{"model": "contrastive audio-text model", "loss": "softmax", "encoder_norm_position": "pre", "encoder_qk_norm": false, "encoder_layer_scale_init": 1.0, "text_encoder_moe_every": 2}
Rows from block 3 of the audio encoder of a small contrastive audio-text model, named by matrix and row number. Rows with one number within an expert belong to one neuron, the router's apart. Each number is 200 + 30 x the weight over its row's rms, rounded and kept within 0 to 999. All counts start at 0. After the name is the row's rms in percent of the matrix's.
Before each expert's rows are labels from the 100 clips, of 14848, where the router gives the expert most weight on average: "top examples" is what is common among them. Only what is clearly more common there than usual is listed. The data: synthesized solo parts of chorales (CocoChorales). In brackets: how many of the 100.
# router: router (encoder.blocks.3.mlp.router.weight, 4x160, trained with AdamW), inputs 80-159
# up: expert up (encoder.blocks.3.mlp.up, 4x80x160), inputs 80-159
# down: expert down (encoder.blocks.3.mlp.down, 4x160x80, transposed), outputs 80-159

# expert 0
top examples: note C5 (96); oboe (40)
router.0,103,250,258,199,190,196,198,197,216,163,169,152,155,216,227,222,145,163,226,180,211,172,233,221,179,225,185,232,126,182,210,153,222,239,216,236,154,211,211,195,233,243,176,252,228,185,178,198,231,175,198,168,208,249,203,231,191,239,210,164,227,197,201,216,208,227,254,203,191,162,208,185,150,247,200,242,234,224,214,190,180
up.0,074,174,169,194,215,176,215,167,257,196,124,206,194,199,243,148,181,205,167,176,196,184,185,189,238,212,258,179,228,198,224,235,188,189,184,182,159,203,204,188,208,187,152,139,158,220,245,194,192,240,239,174,247,198,224,209,217,241,215,204,220,185,171,147,225,218,200,172,239,197,169,197,178,184,227,187,169,170,170,192,204
down.0,072,168,235,181,216,199,228,248,195,181,200,234,207,221,204,194,198,195,185,227,181,227,263,162,189,182,169,185,205,208,201,177,228,182,229,187,223,167,219,249,209,213,191,227,155,164,212,210,249,177,184,202,121,215,212,189,215,198,199,180,161,135,184,197,199,163,183,241,225,160,204,199,244,182,193,181,226,233,237,184,199
up.1,122,200,195,181,167,248,236,145,163,198,165,194,221,222,214,199,184,196,209,213,198,192,195,152,164,228,228,183,194,179,220,218,187,209,169,168,207,207,212,204,199,199,216,211,146,239,190,205,171,179,173,180,189,233,197,208,207,241,217,210,228,166,128,162,246,208,154,208,196,232,231,147,179,190,226,210,228,188,187,268,162
down.1,132,194,205,199,212,204,238,244,149,148,192,178,161,214,271,176,232,199,233,229,209,217,146,153,225,215,218,221,189,219,224,243,218,190,271,142,202,210,214,197,224,220,246,189,192,227,185,152,143,163,139,153,184,202,142,256,204,159,184,154,202,234,164,205,230,245,214,175,223,209,173,201,199,196,184,203,247,250,189,214,193
up.2,119,152,242,262,247,236,213,167,244,175,226,207,184,178,174,256,234,217,218,163,197,206,177,222,185,147,208,229,159,143,219,269,204,169,186,136,176,213,188,177,197,202,180,257,198,150,253,244,191,231,268,220,219,220,203,194,132,223,202,215,181,212,182,203,209,198,181,175,153,216,185,167,167,204,234,221,177,228,193,248,176
down.2,122,172,215,134,204,224,192,212,172,176,220,194,179,182,185,163,227,214,169,263,249,202,148,214,208,134,170,218,230,164,229,226,197,174,260,175,226,159,205,227,230,215,183,196,225,201,240,214,224,184,200,196,142,180,191,194,217,186,194,162,133,204,194,223,212,215,172,242,189,223,266,212,218,143,157,202,210,237,264,198,184
up.3,078,229,167,157,230,247,268,190,214,207,164,226,228,236,200,216,184,169,192,217,173,202,239,209,197,198,231,185,185,191,175,203,204,188,179,160,212,202,215,216,193,211,180,109,146,262,181,204,205,201,258,183,177,184,203,143,171,193,156,196,181,182,203,171,164,195,159,220,280,203,248,211,219,162,183,199,205,160,215,147,221
down.3,080,216,175,234,214,213,204,210,171,210,197,160,198,243,193,141,176,142,180,186,155,235,200,149,193,246,245,173,201,193,191,203,222,182,176,178,194,190,256,174,151,213,228,184,211,219,248,211,220,172,215,228,216,219,188,194,155,227,171,197,147,180,177,154,191,231,209,192,204,192,184,160,196,190,245,201,232,195,223,220,155
up.4,101,221,193,257,239,178,224,231,237,213,113,193,197,193,191,168,153,205,219,190,193,191,185,164,195,207,221,171,150,197,186,179,244,198,199,208,205,228,234,191,180,238,170,216,147,239,215,242,236,251,230,234,212,253,147,175,236,167,199,221,197,288,161,170,184,185,231,277,202,207,187,210,142,171,236,190,166,189,137,197,214
down.4,113,174,190,214,195,195,234,229,257,199,188,222,195,157,204,160,219,186,213,207,214,246,123,214,178,240,193,229,213,194,200,174,192,258,166,246,153,181,167,194,189,161,183,207,227,251,219,221,259,282,261,260,237,221,158,183,172,172,147,221,172,258,209,174,134,171,220,178,180,228,171,211,208,182,201,181,169,219,234,142,204
up.5,118,247,217,135,207,223,196,225,232,210,237,238,192,204,227,215,152,214,185,168,169,182,211,194,210,189,242,209,246,153,215,217,137,209,196,208,215,214,199,173,271,156,232,235,218,183,269,191,216,223,211,198,261,190,215,204,187,194,174,194,229,199,215,139,191,207,231,131,210,248,173,183,131,210,168,160,198,225,242,186,179
down.5,118,247,206,153,190,251,155,179,248,201,186,230,204,192,151,175,194,187,169,242,234,230,202,254,224,214,135,169,157,196,174,201,147,238,172,272,171,155,151,236,124,234,161,220,202,221,184,165,218,200,196,243,160,183,272,207,205,153,200,235,223,187,219,262,170,198,201,176,233,188,238,203,201,170,187,194,202,202,199,179,224
up.6,096,145,179,200,216,201,203,185,199,214,129,216,220,172,268,208,208,206,213,208,187,187,159,187,231,223,224,192,256,212,209,199,214,209,147,213,232,204,208,202,177,235,176,175,149,209,228,174,190,224,230,215,247,205,192,235,201,171,214,188,234,214,202,183,233,141,231,151,221,253,197,192,167,203,202,186,138,165,207,174,227
down.6,096,233,170,190,179,167,188,154,203,262,201,210,232,252,213,174,194,210,207,193,244,201,182,177,202,227,174,146,231,214,147,194,178,208,164,248,210,203,218,222,154,167,159,178,151,196,272,155,201,218,161,225,208,189,173,212,233,206,201,205,220,245,179,255,190,170,203,192,214,156,198,229,230,188,200,151,180,148,201,204,199
up.7,076,177,167,234,222,183,209,201,218,262,167,269,193,218,204,198,228,184,148,200,201,159,188,195,207,234,256,183,185,211,180,223,203,180,179,159,201,204,143,228,203,139,183,144,160,214,229,197,185,204,261,235,196,178,184,177,189,216,223,202,223,172,160,221,187,220,184,157,202,167,196,211,233,172,205,198,206,214,141,193,198
down.7,073,212,217,196,150,229,187,234,182,193,182,229,206,188,210,185,173,231,204,207,170,270,189,177,277,221,217,203,204,197,214,179,229,239,228,241,245,203,214,213,168,175,220,207,210,229,170,216,183,227,150,161,150,208,178,203,239,129,178,158,258,132,210,178,142,174,200,163,156,221,202,205,188,193,178,204,262,186,178,182,230
up.8,091,227,178,249,191,146,208,217,222,214,165,294,145,180,182,183,181,185,182,182,198,213,205,221,238,169,217,197,163,205,188,187,172,215,174,163,201,204,248,222,199,184,157,206,157,188,165,216,228,213,224,185,208,270,145,184,208,217,185,237,231,213,176,219,230,258,229,213,198,196,218,211,287,169,271,211,219,216,198,153,183
down.8,090,188,171,226,218,250,164,203,239,241,249,196,201,252,193,233,163,190,181,162,153,201,213,198,240,178,200,201,153,144,219,223,175,174,212,186,234,229,210,191,200,221,209,161,216,210,256,210,192,209,217,199,235,171,197,203,212,224,114,188,181,244,185,178,186,207,156,197,192,184,205,156,224,162,178,150,182,210,196,191,185
up.9,084,173,194,239,251,257,237,183,194,217,188,196,242,203,149,212,238,221,213,235,205,246,208,236,222,224,207,206,219,260,157,226,198,226,179,166,192,205,181,210,198,138,190,135,176,161,167,237,209,173,233,245,166,174,168,176,164,186,218,191,157,168,170,188,171,95,183,183,152,185,199,212,227,206,235,252,168,200,168,199,200
down.9,084,161,281,204,178,289,190,193,178,113,167,248,224,179,217,216,205,173,278,193,173,202,193,195,190,217,210,166,170,173,250,228,143,189,212,185,217,180,213,245,255,216,218,175,203,178,198,200,208,164,182,145,177,219,197,193,201,193,226,190,207,207,214,165,173,161,186,195,197,185,210,152,203,203,232,215,205,241,207,152,203

# expert 1
top examples: cello (58); note B2 (36); bassoon (26)
router.1,086,200,185,144,192,177,168,191,190,188,133,176,170,236,171,177,228,247,231,240,179,202,204,174,178,270,191,174,188,210,209,166,174,214,177,230,161,208,176,252,202,208,194,173,201,180,254,210,173,172,185,207,191,165,242,220,232,242,227,152,186,188,202,181,163,199,207,160,195,203,234,246,181,206,137,196,247,220,238,188,222
up.0,086,170,261,209,216,254,207,171,167,155,195,181,204,184,179,231,183,210,172,243,156,116,198,171,232,165,248,203,209,178,180,211,228,130,171,176,245,204,245,219,211,191,180,177,149,133,215,224,190,142,214,204,175,185,183,194,185,207,223,204,261,206,207,196,284,229,201,215,204,155,167,198,198,208,234,217,217,174,208,214,173
down.0,094,191,159,223,218,200,241,189,214,194,180,199,246,213,193,230,178,196,228,212,176,163,255,213,175,199,202,175,197,244,166,253,203,207,217,213,176,257,179,170,192,156,167,179,189,205,153,230,201,169,175,226,226,184,204,216,237,229,266,202,200,203,218,197,164,233,195,184,182,183,233,143,271,193,208,181,202,211,155,168,245
up.1,094,138,198,246,220,239,266,212,154,229,197,168,186,208,248,192,179,187,165,237,218,193,199,162,221,230,204,258,266,165,185,226,235,266,194,175,220,191,215,227,177,194,229,214,189,222,223,190,213,168,149,168,212,197,143,200,184,244,183,165,154,281,145,198,191,172,147,217,178,170,178,161,180,165,220,197,168,157,232,178,212
down.1,093,247,157,220,173,205,156,230,210,192,199,253,151,209,209,199,165,202,188,300,240,257,138,216,189,254,159,180,164,259,197,218,199,234,169,179,241,200,204,167,172,224,157,166,163,186,201,181,196,193,219,203,205,208,203,201,170,174,184,175,230,201,182,233,183,190,192,171,248,187,216,180,204,195,185,194,257,259,231,212,174
up.2,102,216,198,246,240,173,223,202,182,205,160,152,209,150,244,198,202,202,164,128,205,182,219,163,251,206,253,193,183,152,178,195,202,226,181,206,176,254,265,212,191,239,255,263,223,222,207,187,233,208,189,172,200,227,184,155,194,221,166,195,188,220,185,212,229,149,227,216,172,187,168,159,179,171,255,195,173,173,201,185,205
down.2,106,172,189,209,163,213,231,191,190,172,197,213,205,251,234,203,138,173,251,204,240,238,186,149,195,207,184,160,246,162,224,228,199,236,205,200,250,179,174,217,189,171,203,223,233,167,198,201,175,212,188,220,216,175,210,197,155,182,179,140,267,268,183,209,188,181,181,231,185,245,194,259,147,183,208,204,197,272,192,163,179
up.3,085,176,173,256,184,219,212,222,217,202,200,163,203,174,202,180,121,189,138,124,195,177,232,201,202,211,266,248,278,225,214,216,206,181,195,160,196,239,246,225,232,203,180,175,150,237,191,192,218,165,196,209,206,222,193,190,193,270,205,208,164,200,198,211,154,203,220,195,181,212,188,169,235,196,267,243,174,144,212,185,178
down.3,076,187,210,192,187,149,237,164,202,200,221,253,184,169,183,169,195,184,175,263,204,186,167,252,193,166,166,153,177,189,214,191,185,216,229,191,219,217,172,207,201,173,211,211,191,221,166,179,166,186,192,200,206,251,214,204,171,231,190,156,140,213,186,275,159,229,167,227,169,178,227,240,197,195,255,237,259,192,207,205,235
up.4,101,202,182,237,163,229,213,230,179,164,171,178,224,188,220,219,191,203,236,238,148,178,225,209,205,237,223,150,183,259,135,221,157,134,145,144,251,224,243,196,189,213,179,198,209,173,194,245,194,189,177,225,175,182,149,226,124,230,157,202,251,213,182,206,223,225,237,173,238,126,163,206,215,187,235,207,219,211,166,215,197
down.4,097,172,177,154,197,169,212,131,171,250,137,208,241,237,203,211,207,236,185,210,196,195,214,194,262,209,188,218,208,245,165,164,237,196,172,272,220,227,200,226,136,231,190,187,184,194,185,180,143,173,120,157,198,191,220,218,256,201,210,208,174,242,198,211,161,185,170,241,210,202,194,222,237,168,256,206,206,122,209,173,202
up.5,090,193,227,209,242,181,238,209,262,163,170,174,187,155,202,150,218,169,163,203,189,135,198,169,170,172,216,163,216,187,228,237,239,230,188,169,172,194,235,195,185,265,153,170,161,273,220,191,239,239,278,228,246,233,175,191,172,245,160,231,150,217,191,203,258,259,184,185,223,202,201,204,162,183,243,221,179,160,220,204,185
down.5,089,261,197,185,202,191,174,239,240,191,236,231,164,145,183,182,178,171,193,237,161,229,198,257,188,172,144,179,177,217,242,170,195,217,185,231,183,149,189,193,186,234,146,206,215,225,215,186,235,216,257,222,197,207,235,206,207,192,154,215,140,211,218,222,169,238,210,151,190,213,241,226,230,148,219,159,182,216,212,208,257
up.6,085,157,190,241,201,169,243,194,177,193,185,191,185,195,218,186,210,203,225,230,187,174,152,190,208,224,279,188,260,218,285,225,219,110,154,105,198,189,210,197,159,181,179,192,203,191,205,180,182,203,228,193,232,185,181,234,225,226,136,140,206,199,221,201,246,229,197,205,239,210,162,177,199,228,215,221,203,184,204,182,133
down.6,092,202,188,227,170,186,204,189,217,223,225,200,238,254,220,203,244,234,213,226,195,181,208,166,138,186,201,196,168,232,168,249,164,219,158,174,236,219,196,179,203,278,206,175,172,158,206,189,195,181,159,165,204,150,194,270,190,145,249,190,185,170,167,216,205,200,199,198,176,191,218,209,193,205,175,236,267,219,237,226,177
up.7,102,203,190,219,193,180,254,235,206,205,156,163,160,165,189,175,213,147,170,162,216,144,210,177,210,203,187,254,245,212,158,231,179,212,223,145,193,188,181,190,234,218,208,215,191,239,175,250,182,158,177,177,180,195,146,252,185,232,199,210,148,137,193,254,204,156,213,203,158,218,218,139,201,227,238,185,193,163,198,246,152
down.7,107,230,291,227,193,247,190,186,221,218,209,151,182,187,130,180,181,217,169,171,196,195,243,253,210,190,149,149,211,238,195,227,185,235,209,246,179,177,231,226,182,191,202,253,205,227,214,232,244,213,198,223,208,200,248,211,166,168,196,261,159,144,240,223,226,185,233,200,226,172,234,194,213,198,218,185,180,202,183,210,201
up.8,084,202,182,257,157,203,191,193,253,172,132,176,234,177,275,212,164,231,194,174,211,210,166,181,127,240,206,220,177,176,209,167,181,220,202,182,221,176,197,191,190,206,187,188,174,231,205,233,242,162,181,177,177,232,217,192,184,235,184,187,223,227,187,142,172,136,229,248,141,208,142,200,182,242,172,210,199,177,228,197,155
down.8,085,215,211,167,203,196,181,132,164,224,194,257,185,217,245,254,241,215,184,187,188,192,211,206,165,211,197,164,164,143,176,215,179,227,141,205,260,185,271,168,155,214,236,221,208,166,205,189,205,193,185,188,178,215,239,206,203,252,212,146,217,181,187,204,206,247,206,220,192,193,189,198,209,206,196,192,180,203,136,207,176
up.9,117,261,144,209,181,175,220,223,256,169,128,172,255,179,190,223,199,195,217,146,187,208,209,213,142,208,210,229,170,227,182,219,165,179,262,216,172,216,182,174,213,217,176,188,197,246,194,229,229,168,172,197,226,184,203,200,169,211,234,230,209,173,220,162,177,148,202,257,258,199,164,199,226,183,183,233,227,188,193,141,204
down.9,129,199,161,120,211,174,194,171,203,201,260,197,191,258,221,249,193,169,226,196,245,252,163,159,181,208,172,168,155,174,202,178,158,256,218,195,181,158,220,159,118,225,191,219,192,174,177,167,167,154,140,194,188,205,238,186,228,219,166,222,225,182,163,199,184,220,146,244,189,261,242,264,210,160,190,206,234,246,208,204,204

# expert 2
top examples: trumpet (73); note A5 (54); note G5 (42); note F#5 (25)
router.2,111,205,208,269,194,258,171,219,197,230,250,221,251,224,185,183,257,223,175,178,184,178,200,221,202,175,216,183,210,228,238,161,264,191,161,202,212,229,193,194,236,194,156,170,205,190,194,190,206,154,217,233,155,235,173,178,179,159,249,252,160,201,239,192,182,160,171,197,186,192,253,170,251,183,196,224,189,233,169,170,223
up.0,092,185,207,198,226,181,270,157,223,183,209,213,172,219,226,277,195,163,186,204,176,197,170,207,179,198,201,176,165,196,154,242,183,182,161,173,184,177,222,161,185,218,212,226,183,183,210,182,247,234,265,229,203,221,233,190,205,246,151,202,223,197,251,223,134,227,181,158,208,189,204,203,221,183,240,231,200,176,222,197,206
down.0,089,194,201,233,201,151,242,240,195,233,226,226,182,230,245,183,208,182,200,139,229,184,203,215,216,243,217,206,214,230,248,203,201,168,167,180,193,257,151,237,198,164,154,225,172,220,209,156,242,143,254,241,238,211,231,184,203,239,189,202,195,227,243,226,164,189,217,180,182,181,218,149,222,183,216,124,169,160,140,163,218
up.1,123,184,200,165,261,197,200,178,217,169,175,198,276,165,181,226,174,212,212,211,212,202,232,196,161,176,200,206,169,199,215,225,198,202,245,230,189,186,242,205,225,207,227,225,166,214,182,237,242,148,207,185,203,155,178,160,266,165,209,163,173,203,196,193,178,177,176,242,197,248,190,229,216,199,189,251,198,158,166,191,216
down.1,122,195,180,143,231,214,178,171,234,249,191,223,248,185,147,243,223,144,199,173,201,205,188,205,180,196,230,187,182,202,190,205,221,256,189,223,209,223,233,193,213,214,197,246,169,187,164,185,150,151,118,156,224,218,191,205,231,210,198,196,159,211,154,252,142,173,130,229,170,233,221,239,208,216,204,229,199,191,183,89,246
up.2,127,207,171,203,217,191,220,192,193,179,230,171,169,190,147,206,215,190,198,232,198,202,196,172,179,180,260,237,192,171,139,235,207,225,256,164,189,191,217,230,188,242,181,185,179,159,245,237,163,192,203,155,242,216,166,214,180,206,192,193,167,194,174,177,210,195,250,227,224,169,199,212,183,235,214,172,180,238,204,201,183
down.2,123,201,223,217,227,235,170,204,178,218,231,195,214,175,163,163,191,218,135,162,205,212,196,208,182,191,173,202,198,206,207,131,197,123,195,212,185,209,203,246,176,223,187,169,219,186,257,197,190,205,230,244,218,214,254,228,239,166,250,286,147,203,190,243,185,180,215,206,170,164,224,222,214,224,222,195,185,196,194,158,208
up.3,120,172,151,233,214,200,197,208,206,165,204,159,201,196,178,195,218,231,216,187,219,185,189,154,225,201,257,202,238,151,176,220,179,226,229,137,209,206,240,246,200,211,218,185,162,178,216,232,162,182,167,171,198,226,156,224,166,203,186,204,194,227,148,173,228,200,256,216,164,139,190,254,159,219,250,143,185,226,256,195,157
down.3,118,208,201,237,190,216,173,217,248,212,257,221,231,176,167,211,253,188,161,200,181,202,234,222,210,167,165,177,219,165,223,204,182,178,229,198,221,163,199,227,216,224,187,148,149,182,211,201,185,175,213,262,165,200,235,201,192,213,205,273,198,221,193,172,215,212,261,203,178,180,192,174,182,222,172,160,178,234,235,196,162
up.4,075,200,211,199,193,155,211,250,190,202,188,144,168,188,178,282,214,185,248,237,263,144,242,173,166,216,222,249,214,201,185,220,175,203,203,183,256,187,208,187,226,206,190,178,212,174,202,229,148,175,134,212,203,216,201,239,161,207,174,208,213,187,186,181,171,187,241,152,187,186,204,223,189,195,246,196,229,206,208,196,148
down.4,080,232,247,227,175,254,167,185,152,198,189,203,205,190,236,163,166,251,172,239,206,170,200,171,171,178,185,234,222,238,175,203,186,164,206,230,210,183,210,156,206,162,209,171,147,217,187,179,205,187,174,171,195,153,244,215,197,186,146,236,238,165,169,202,233,187,169,185,221,202,175,220,175,187,191,196,207,266,227,230,215
up.5,078,201,204,205,188,162,230,161,217,206,116,168,213,209,226,198,223,186,236,227,224,228,179,188,185,251,234,254,188,195,168,225,160,186,235,131,214,178,205,204,162,187,191,179,168,231,167,196,208,198,199,200,172,245,217,192,184,234,259,215,227,180,182,176,165,184,278,234,225,212,187,199,151,213,204,170,226,214,221,207,162
down.5,075,214,254,162,228,211,176,180,194,190,191,227,256,211,166,241,218,165,186,207,190,160,207,188,147,191,160,179,189,176,249,253,176,217,215,215,209,126,200,212,237,243,196,193,153,210,239,192,215,167,173,212,221,180,257,191,157,194,215,217,191,238,196,190,189,222,201,241,181,192,200,182,186,260,193,166,189,173,211,168,252
up.6,094,235,236,156,223,219,202,217,247,155,156,160,180,204,164,200,146,159,184,226,222,188,216,151,194,208,229,228,186,189,224,217,192,224,186,181,230,138,259,242,192,261,229,198,149,241,160,192,199,212,215,205,166,163,197,157,200,258,160,192,178,211,138,196,221,240,204,258,196,180,203,183,208,201,216,198,240,162,197,193,215
down.6,092,198,167,177,210,147,234,229,241,209,182,203,182,217,150,193,186,192,219,184,192,211,204,173,194,254,175,186,225,232,154,212,199,215,184,228,190,222,194,178,222,208,213,191,195,239,152,151,242,239,189,181,228,232,169,202,166,232,103,228,191,162,203,258,228,267,235,238,165,217,168,212,231,245,193,179,235,186,199,195,222
up.7,109,184,227,203,167,179,235,144,192,197,214,233,169,160,228,251,200,210,174,167,162,199,215,254,178,186,210,170,212,233,181,203,228,189,123,155,165,227,209,211,206,194,217,247,169,186,175,186,258,210,246,206,193,214,221,137,171,207,194,190,193,199,265,234,178,206,196,177,160,267,208,155,199,228,229,222,189,185,207,247,227
down.7,120,194,222,273,158,189,254,216,164,170,210,185,197,187,270,228,207,188,223,195,176,178,188,198,214,231,222,226,179,193,212,191,192,191,185,200,190,219,195,178,206,192,204,214,228,189,229,276,224,163,222,178,186,151,216,160,231,278,192,139,213,181,221,194,263,224,187,179,196,244,207,139,199,152,176,182,154,209,212,269,179
up.8,100,223,245,157,243,155,204,180,218,204,190,190,173,173,201,231,201,196,209,151,202,175,183,135,200,203,222,208,256,145,224,216,147,167,197,147,239,201,219,188,172,191,216,218,190,168,223,194,147,186,185,175,182,180,239,226,245,225,203,175,224,168,177,229,235,242,158,188,208,212,198,214,183,251,212,192,194,215,205,220,199
down.8,101,212,212,154,242,194,159,173,198,186,195,152,191,159,185,221,169,212,150,186,239,206,224,161,169,187,209,211,236,148,238,211,217,196,219,213,177,200,311,196,251,229,238,239,177,200,204,177,182,216,152,173,239,257,237,222,233,196,185,213,226,172,202,166,181,249,211,270,181,235,174,201,179,211,171,198,200,247,197,214,190
up.9,121,204,226,182,217,193,208,158,220,200,172,201,242,182,187,184,176,171,219,246,223,195,247,241,213,203,224,172,201,234,211,226,220,203,216,219,205,229,257,212,240,214,203,235,246,213,158,215,178,151,189,172,205,189,152,212,246,243,195,179,190,204,218,180,198,185,232,195,187,260,172,177,193,210,199,258,218,140,156,179,173
down.9,118,239,190,152,208,271,193,198,188,225,218,237,206,167,186,215,188,140,175,219,219,225,157,257,171,211,217,154,190,188,196,223,185,269,197,147,198,160,233,186,151,209,159,248,181,188,197,180,224,170,179,164,231,216,233,202,228,188,234,229,191,184,213,205,203,196,216,255,236,267,219,225,138,198,162,183,158,205,195,167,219

# expert 3
top examples: note D3 (53); note C#4 (46); bassoon (35); instrument: viola (27)
router.3,098,230,207,198,206,169,238,185,188,194,232,192,198,205,206,231,206,199,216,185,152,155,169,243,235,236,191,252,232,229,125,217,161,167,199,225,171,229,189,174,169,182,157,247,216,214,225,208,181,236,192,248,170,200,178,247,207,206,180,189,232,223,193,230,192,153,221,143,249,190,218,252,208,186,158,211,204,240,242,221,198
up.0,101,238,210,259,208,238,180,245,188,143,184,159,150,165,160,198,159,201,206,203,220,202,248,202,195,228,237,210,185,206,166,226,220,210,246,180,198,212,214,171,212,254,273,223,201,214,187,180,217,172,125,179,167,170,176,213,189,233,191,230,202,209,173,183,182,217,239,179,204,124,117,202,180,201,228,196,212,177,180,192,184
down.0,100,242,206,170,195,213,144,191,216,244,206,224,206,177,213,175,234,161,192,235,234,219,212,183,182,238,164,170,173,185,181,109,229,188,174,190,197,150,142,189,169,205,190,199,184,211,206,185,243,184,234,196,183,229,262,170,204,210,256,257,208,209,173,251,165,244,212,202,157,246,225,220,223,218,249,187,198,207,182,223,216
up.1,090,194,182,199,165,190,244,220,221,211,166,195,225,250,154,81,140,207,195,181,207,225,128,210,181,204,243,194,245,208,168,204,207,259,218,184,249,192,199,210,196,185,229,173,189,226,146,229,222,237,207,198,214,186,131,186,156,194,158,175,174,199,189,159,167,165,192,186,206,228,211,192,233,188,205,203,214,193,249,173,156
down.1,100,251,210,214,170,193,252,193,190,231,178,155,160,208,207,144,215,127,184,211,220,226,188,169,148,229,213,221,228,199,249,228,244,211,173,169,150,175,243,220,241,187,230,171,195,257,221,215,190,151,221,179,217,206,173,205,145,270,164,224,194,150,242,185,167,214,220,160,171,252,200,163,210,227,203,207,218,229,221,202,213
up.2,104,162,198,209,208,232,257,240,243,182,159,188,147,141,138,200,242,217,186,192,233,171,138,204,213,184,179,166,186,192,182,201,175,183,173,167,214,212,194,182,223,146,165,236,204,214,209,247,230,223,277,269,217,192,172,155,169,182,206,177,212,224,231,158,180,223,212,172,190,259,216,180,148,230,228,211,252,181,163,170,148
down.2,102,237,181,218,244,179,169,240,221,195,177,141,214,186,170,202,219,213,170,200,225,185,267,180,183,171,167,247,168,181,179,231,210,278,254,217,192,187,229,159,219,158,234,215,128,256,175,241,203,195,185,169,145,245,183,177,202,152,195,240,227,166,209,131,205,234,199,202,214,204,195,182,168,198,192,216,227,214,242,197,184
up.3,113,188,214,138,226,132,218,159,220,161,209,241,196,202,200,269,220,178,207,130,158,152,240,190,185,150,234,225,210,183,201,208,264,174,207,230,186,216,179,169,240,180,188,191,218,138,220,167,155,218,224,197,183,178,209,207,231,225,235,227,239,197,194,224,180,250,180,202,196,204,162,206,221,230,208,198,205,157,189,180,178
down.3,119,190,242,245,176,214,205,190,190,132,187,198,188,141,195,243,166,189,149,206,206,184,220,226,214,194,226,195,183,188,170,205,168,165,195,207,195,200,235,159,224,179,209,260,206,166,171,229,186,196,159,181,226,209,221,236,207,190,222,213,216,170,148,251,227,211,235,245,181,183,190,194,152,252,212,250,231,222,195,259,201
up.4,077,243,203,186,240,199,166,192,182,214,180,179,170,224,220,189,268,214,190,202,222,228,185,139,178,213,229,216,155,185,224,218,234,178,197,187,201,271,183,232,181,254,213,173,199,154,257,213,210,191,209,149,201,178,248,204,210,235,224,161,214,148,187,195,217,167,160,216,222,211,204,241,230,177,172,223,119,93,183,189,216
down.4,071,158,226,280,223,233,202,245,210,126,136,241,171,174,213,199,202,202,238,206,189,207,200,184,176,207,221,244,174,142,194,222,164,231,224,193,166,188,170,198,263,187,207,209,205,194,210,256,223,209,220,188,170,217,215,267,163,256,175,183,235,211,210,194,220,207,168,193,185,195,184,195,160,267,220,185,267,205,209,236,185
up.5,100,222,220,213,230,219,221,191,198,211,155,166,234,178,191,176,208,140,197,209,237,164,183,223,182,215,189,203,173,179,224,166,163,198,207,183,208,227,235,219,258,175,224,219,186,219,199,160,197,173,159,212,161,250,187,178,199,242,230,197,219,217,205,215,184,169,242,214,159,214,177,194,115,149,238,234,162,166,205,256,163
down.5,105,213,225,244,186,235,194,202,226,201,250,240,189,182,178,218,228,172,212,181,213,175,178,216,217,206,155,222,196,210,193,191,192,226,245,219,197,136,188,197,189,156,173,218,197,157,186,191,174,187,183,223,188,225,212,223,237,205,229,194,167,221,156,184,195,226,281,169,174,178,205,211,164,191,206,150,202,195,210,205,203
up.6,121,193,200,197,220,182,223,201,211,187,197,207,253,199,214,168,251,192,192,143,160,176,228,220,213,162,220,232,246,241,169,193,144,184,178,190,186,224,170,198,227,153,176,213,235,224,188,239,179,202,223,236,191,131,183,168,185,208,217,179,191,195,243,200,154,177,185,144,209,265,214,226,189,185,179,225,186,145,244,190,146
down.6,109,200,237,184,174,194,188,240,242,205,207,203,167,166,194,160,224,219,202,170,212,164,204,154,216,169,195,193,221,181,246,183,248,239,165,224,198,173,187,181,250,232,211,193,257,232,203,182,246,209,218,206,222,243,194,216,183,218,207,174,151,172,209,214,200,259,151,154,156,252,260,168,204,205,206,174,218,241,248,148,190
up.7,108,233,175,194,204,188,215,248,172,205,190,233,206,223,242,211,191,179,201,203,188,157,208,178,213,213,237,207,181,151,204,171,254,145,237,170,190,219,182,201,220,148,208,162,129,170,214,202,156,163,120,171,213,223,168,186,194,243,232,203,235,236,128,192,205,201,224,232,169,181,165,262,109,175,211,158,230,189,187,206,202
down.7,109,223,181,215,171,215,241,163,185,209,148,195,275,259,263,177,182,228,189,176,223,240,192,172,183,199,222,218,276,160,252,197,207,202,219,185,185,208,241,221,168,176,234,201,165,238,151,157,245,183,184,183,161,176,202,219,207,225,210,230,222,246,180,161,210,220,221,212,159,214,184,195,210,181,212,185,174,225,198,173,259
up.8,094,164,148,206,203,210,204,197,227,211,164,191,253,158,156,152,133,217,180,185,238,210,234,174,165,207,272,176,183,190,193,208,182,194,205,166,202,236,206,248,222,241,241,203,148,204,194,200,231,167,169,165,211,173,227,171,213,214,207,145,166,154,220,215,199,201,190,249,154,195,168,196,140,182,267,201,206,215,186,226,172
down.8,078,195,170,223,167,199,211,236,162,176,198,224,188,166,236,194,176,193,195,204,220,253,208,151,168,248,263,179,217,223,167,189,226,162,115,190,166,183,197,210,193,225,173,264,219,123,255,201,275,240,217,236,252,201,227,200,145,240,183,215,164,193,232,174,180,205,194,169,233,179,257,194,201,181,210,179,172,192,148,162,229
up.9,090,218,169,235,173,253,178,209,224,221,191,110,199,197,219,219,247,216,196,187,245,217,232,192,211,259,235,253,194,218,209,203,161,251,172,143,212,237,266,220,215,246,236,179,234,214,208,211,206,173,176,188,232,220,218,199,184,229,180,188,176,179,190,181,189,166,244,176,211,203,176,160,197,151,206,195,217,168,171,246,173
down.9,090,210,179,244,218,145,165,205,174,157,214,211,203,208,180,186,168,226,200,239,230,228,157,234,214,187,193,190,223,180,201,209,206,192,273,186,192,198,153,175,138,195,250,239,205,157,160,202,218,179,174,152,180,219,155,210,201,163,148,122,203,178,204,182,160,242,220,224,218,206,177,196,144,188,176,212,205,202,171,246,176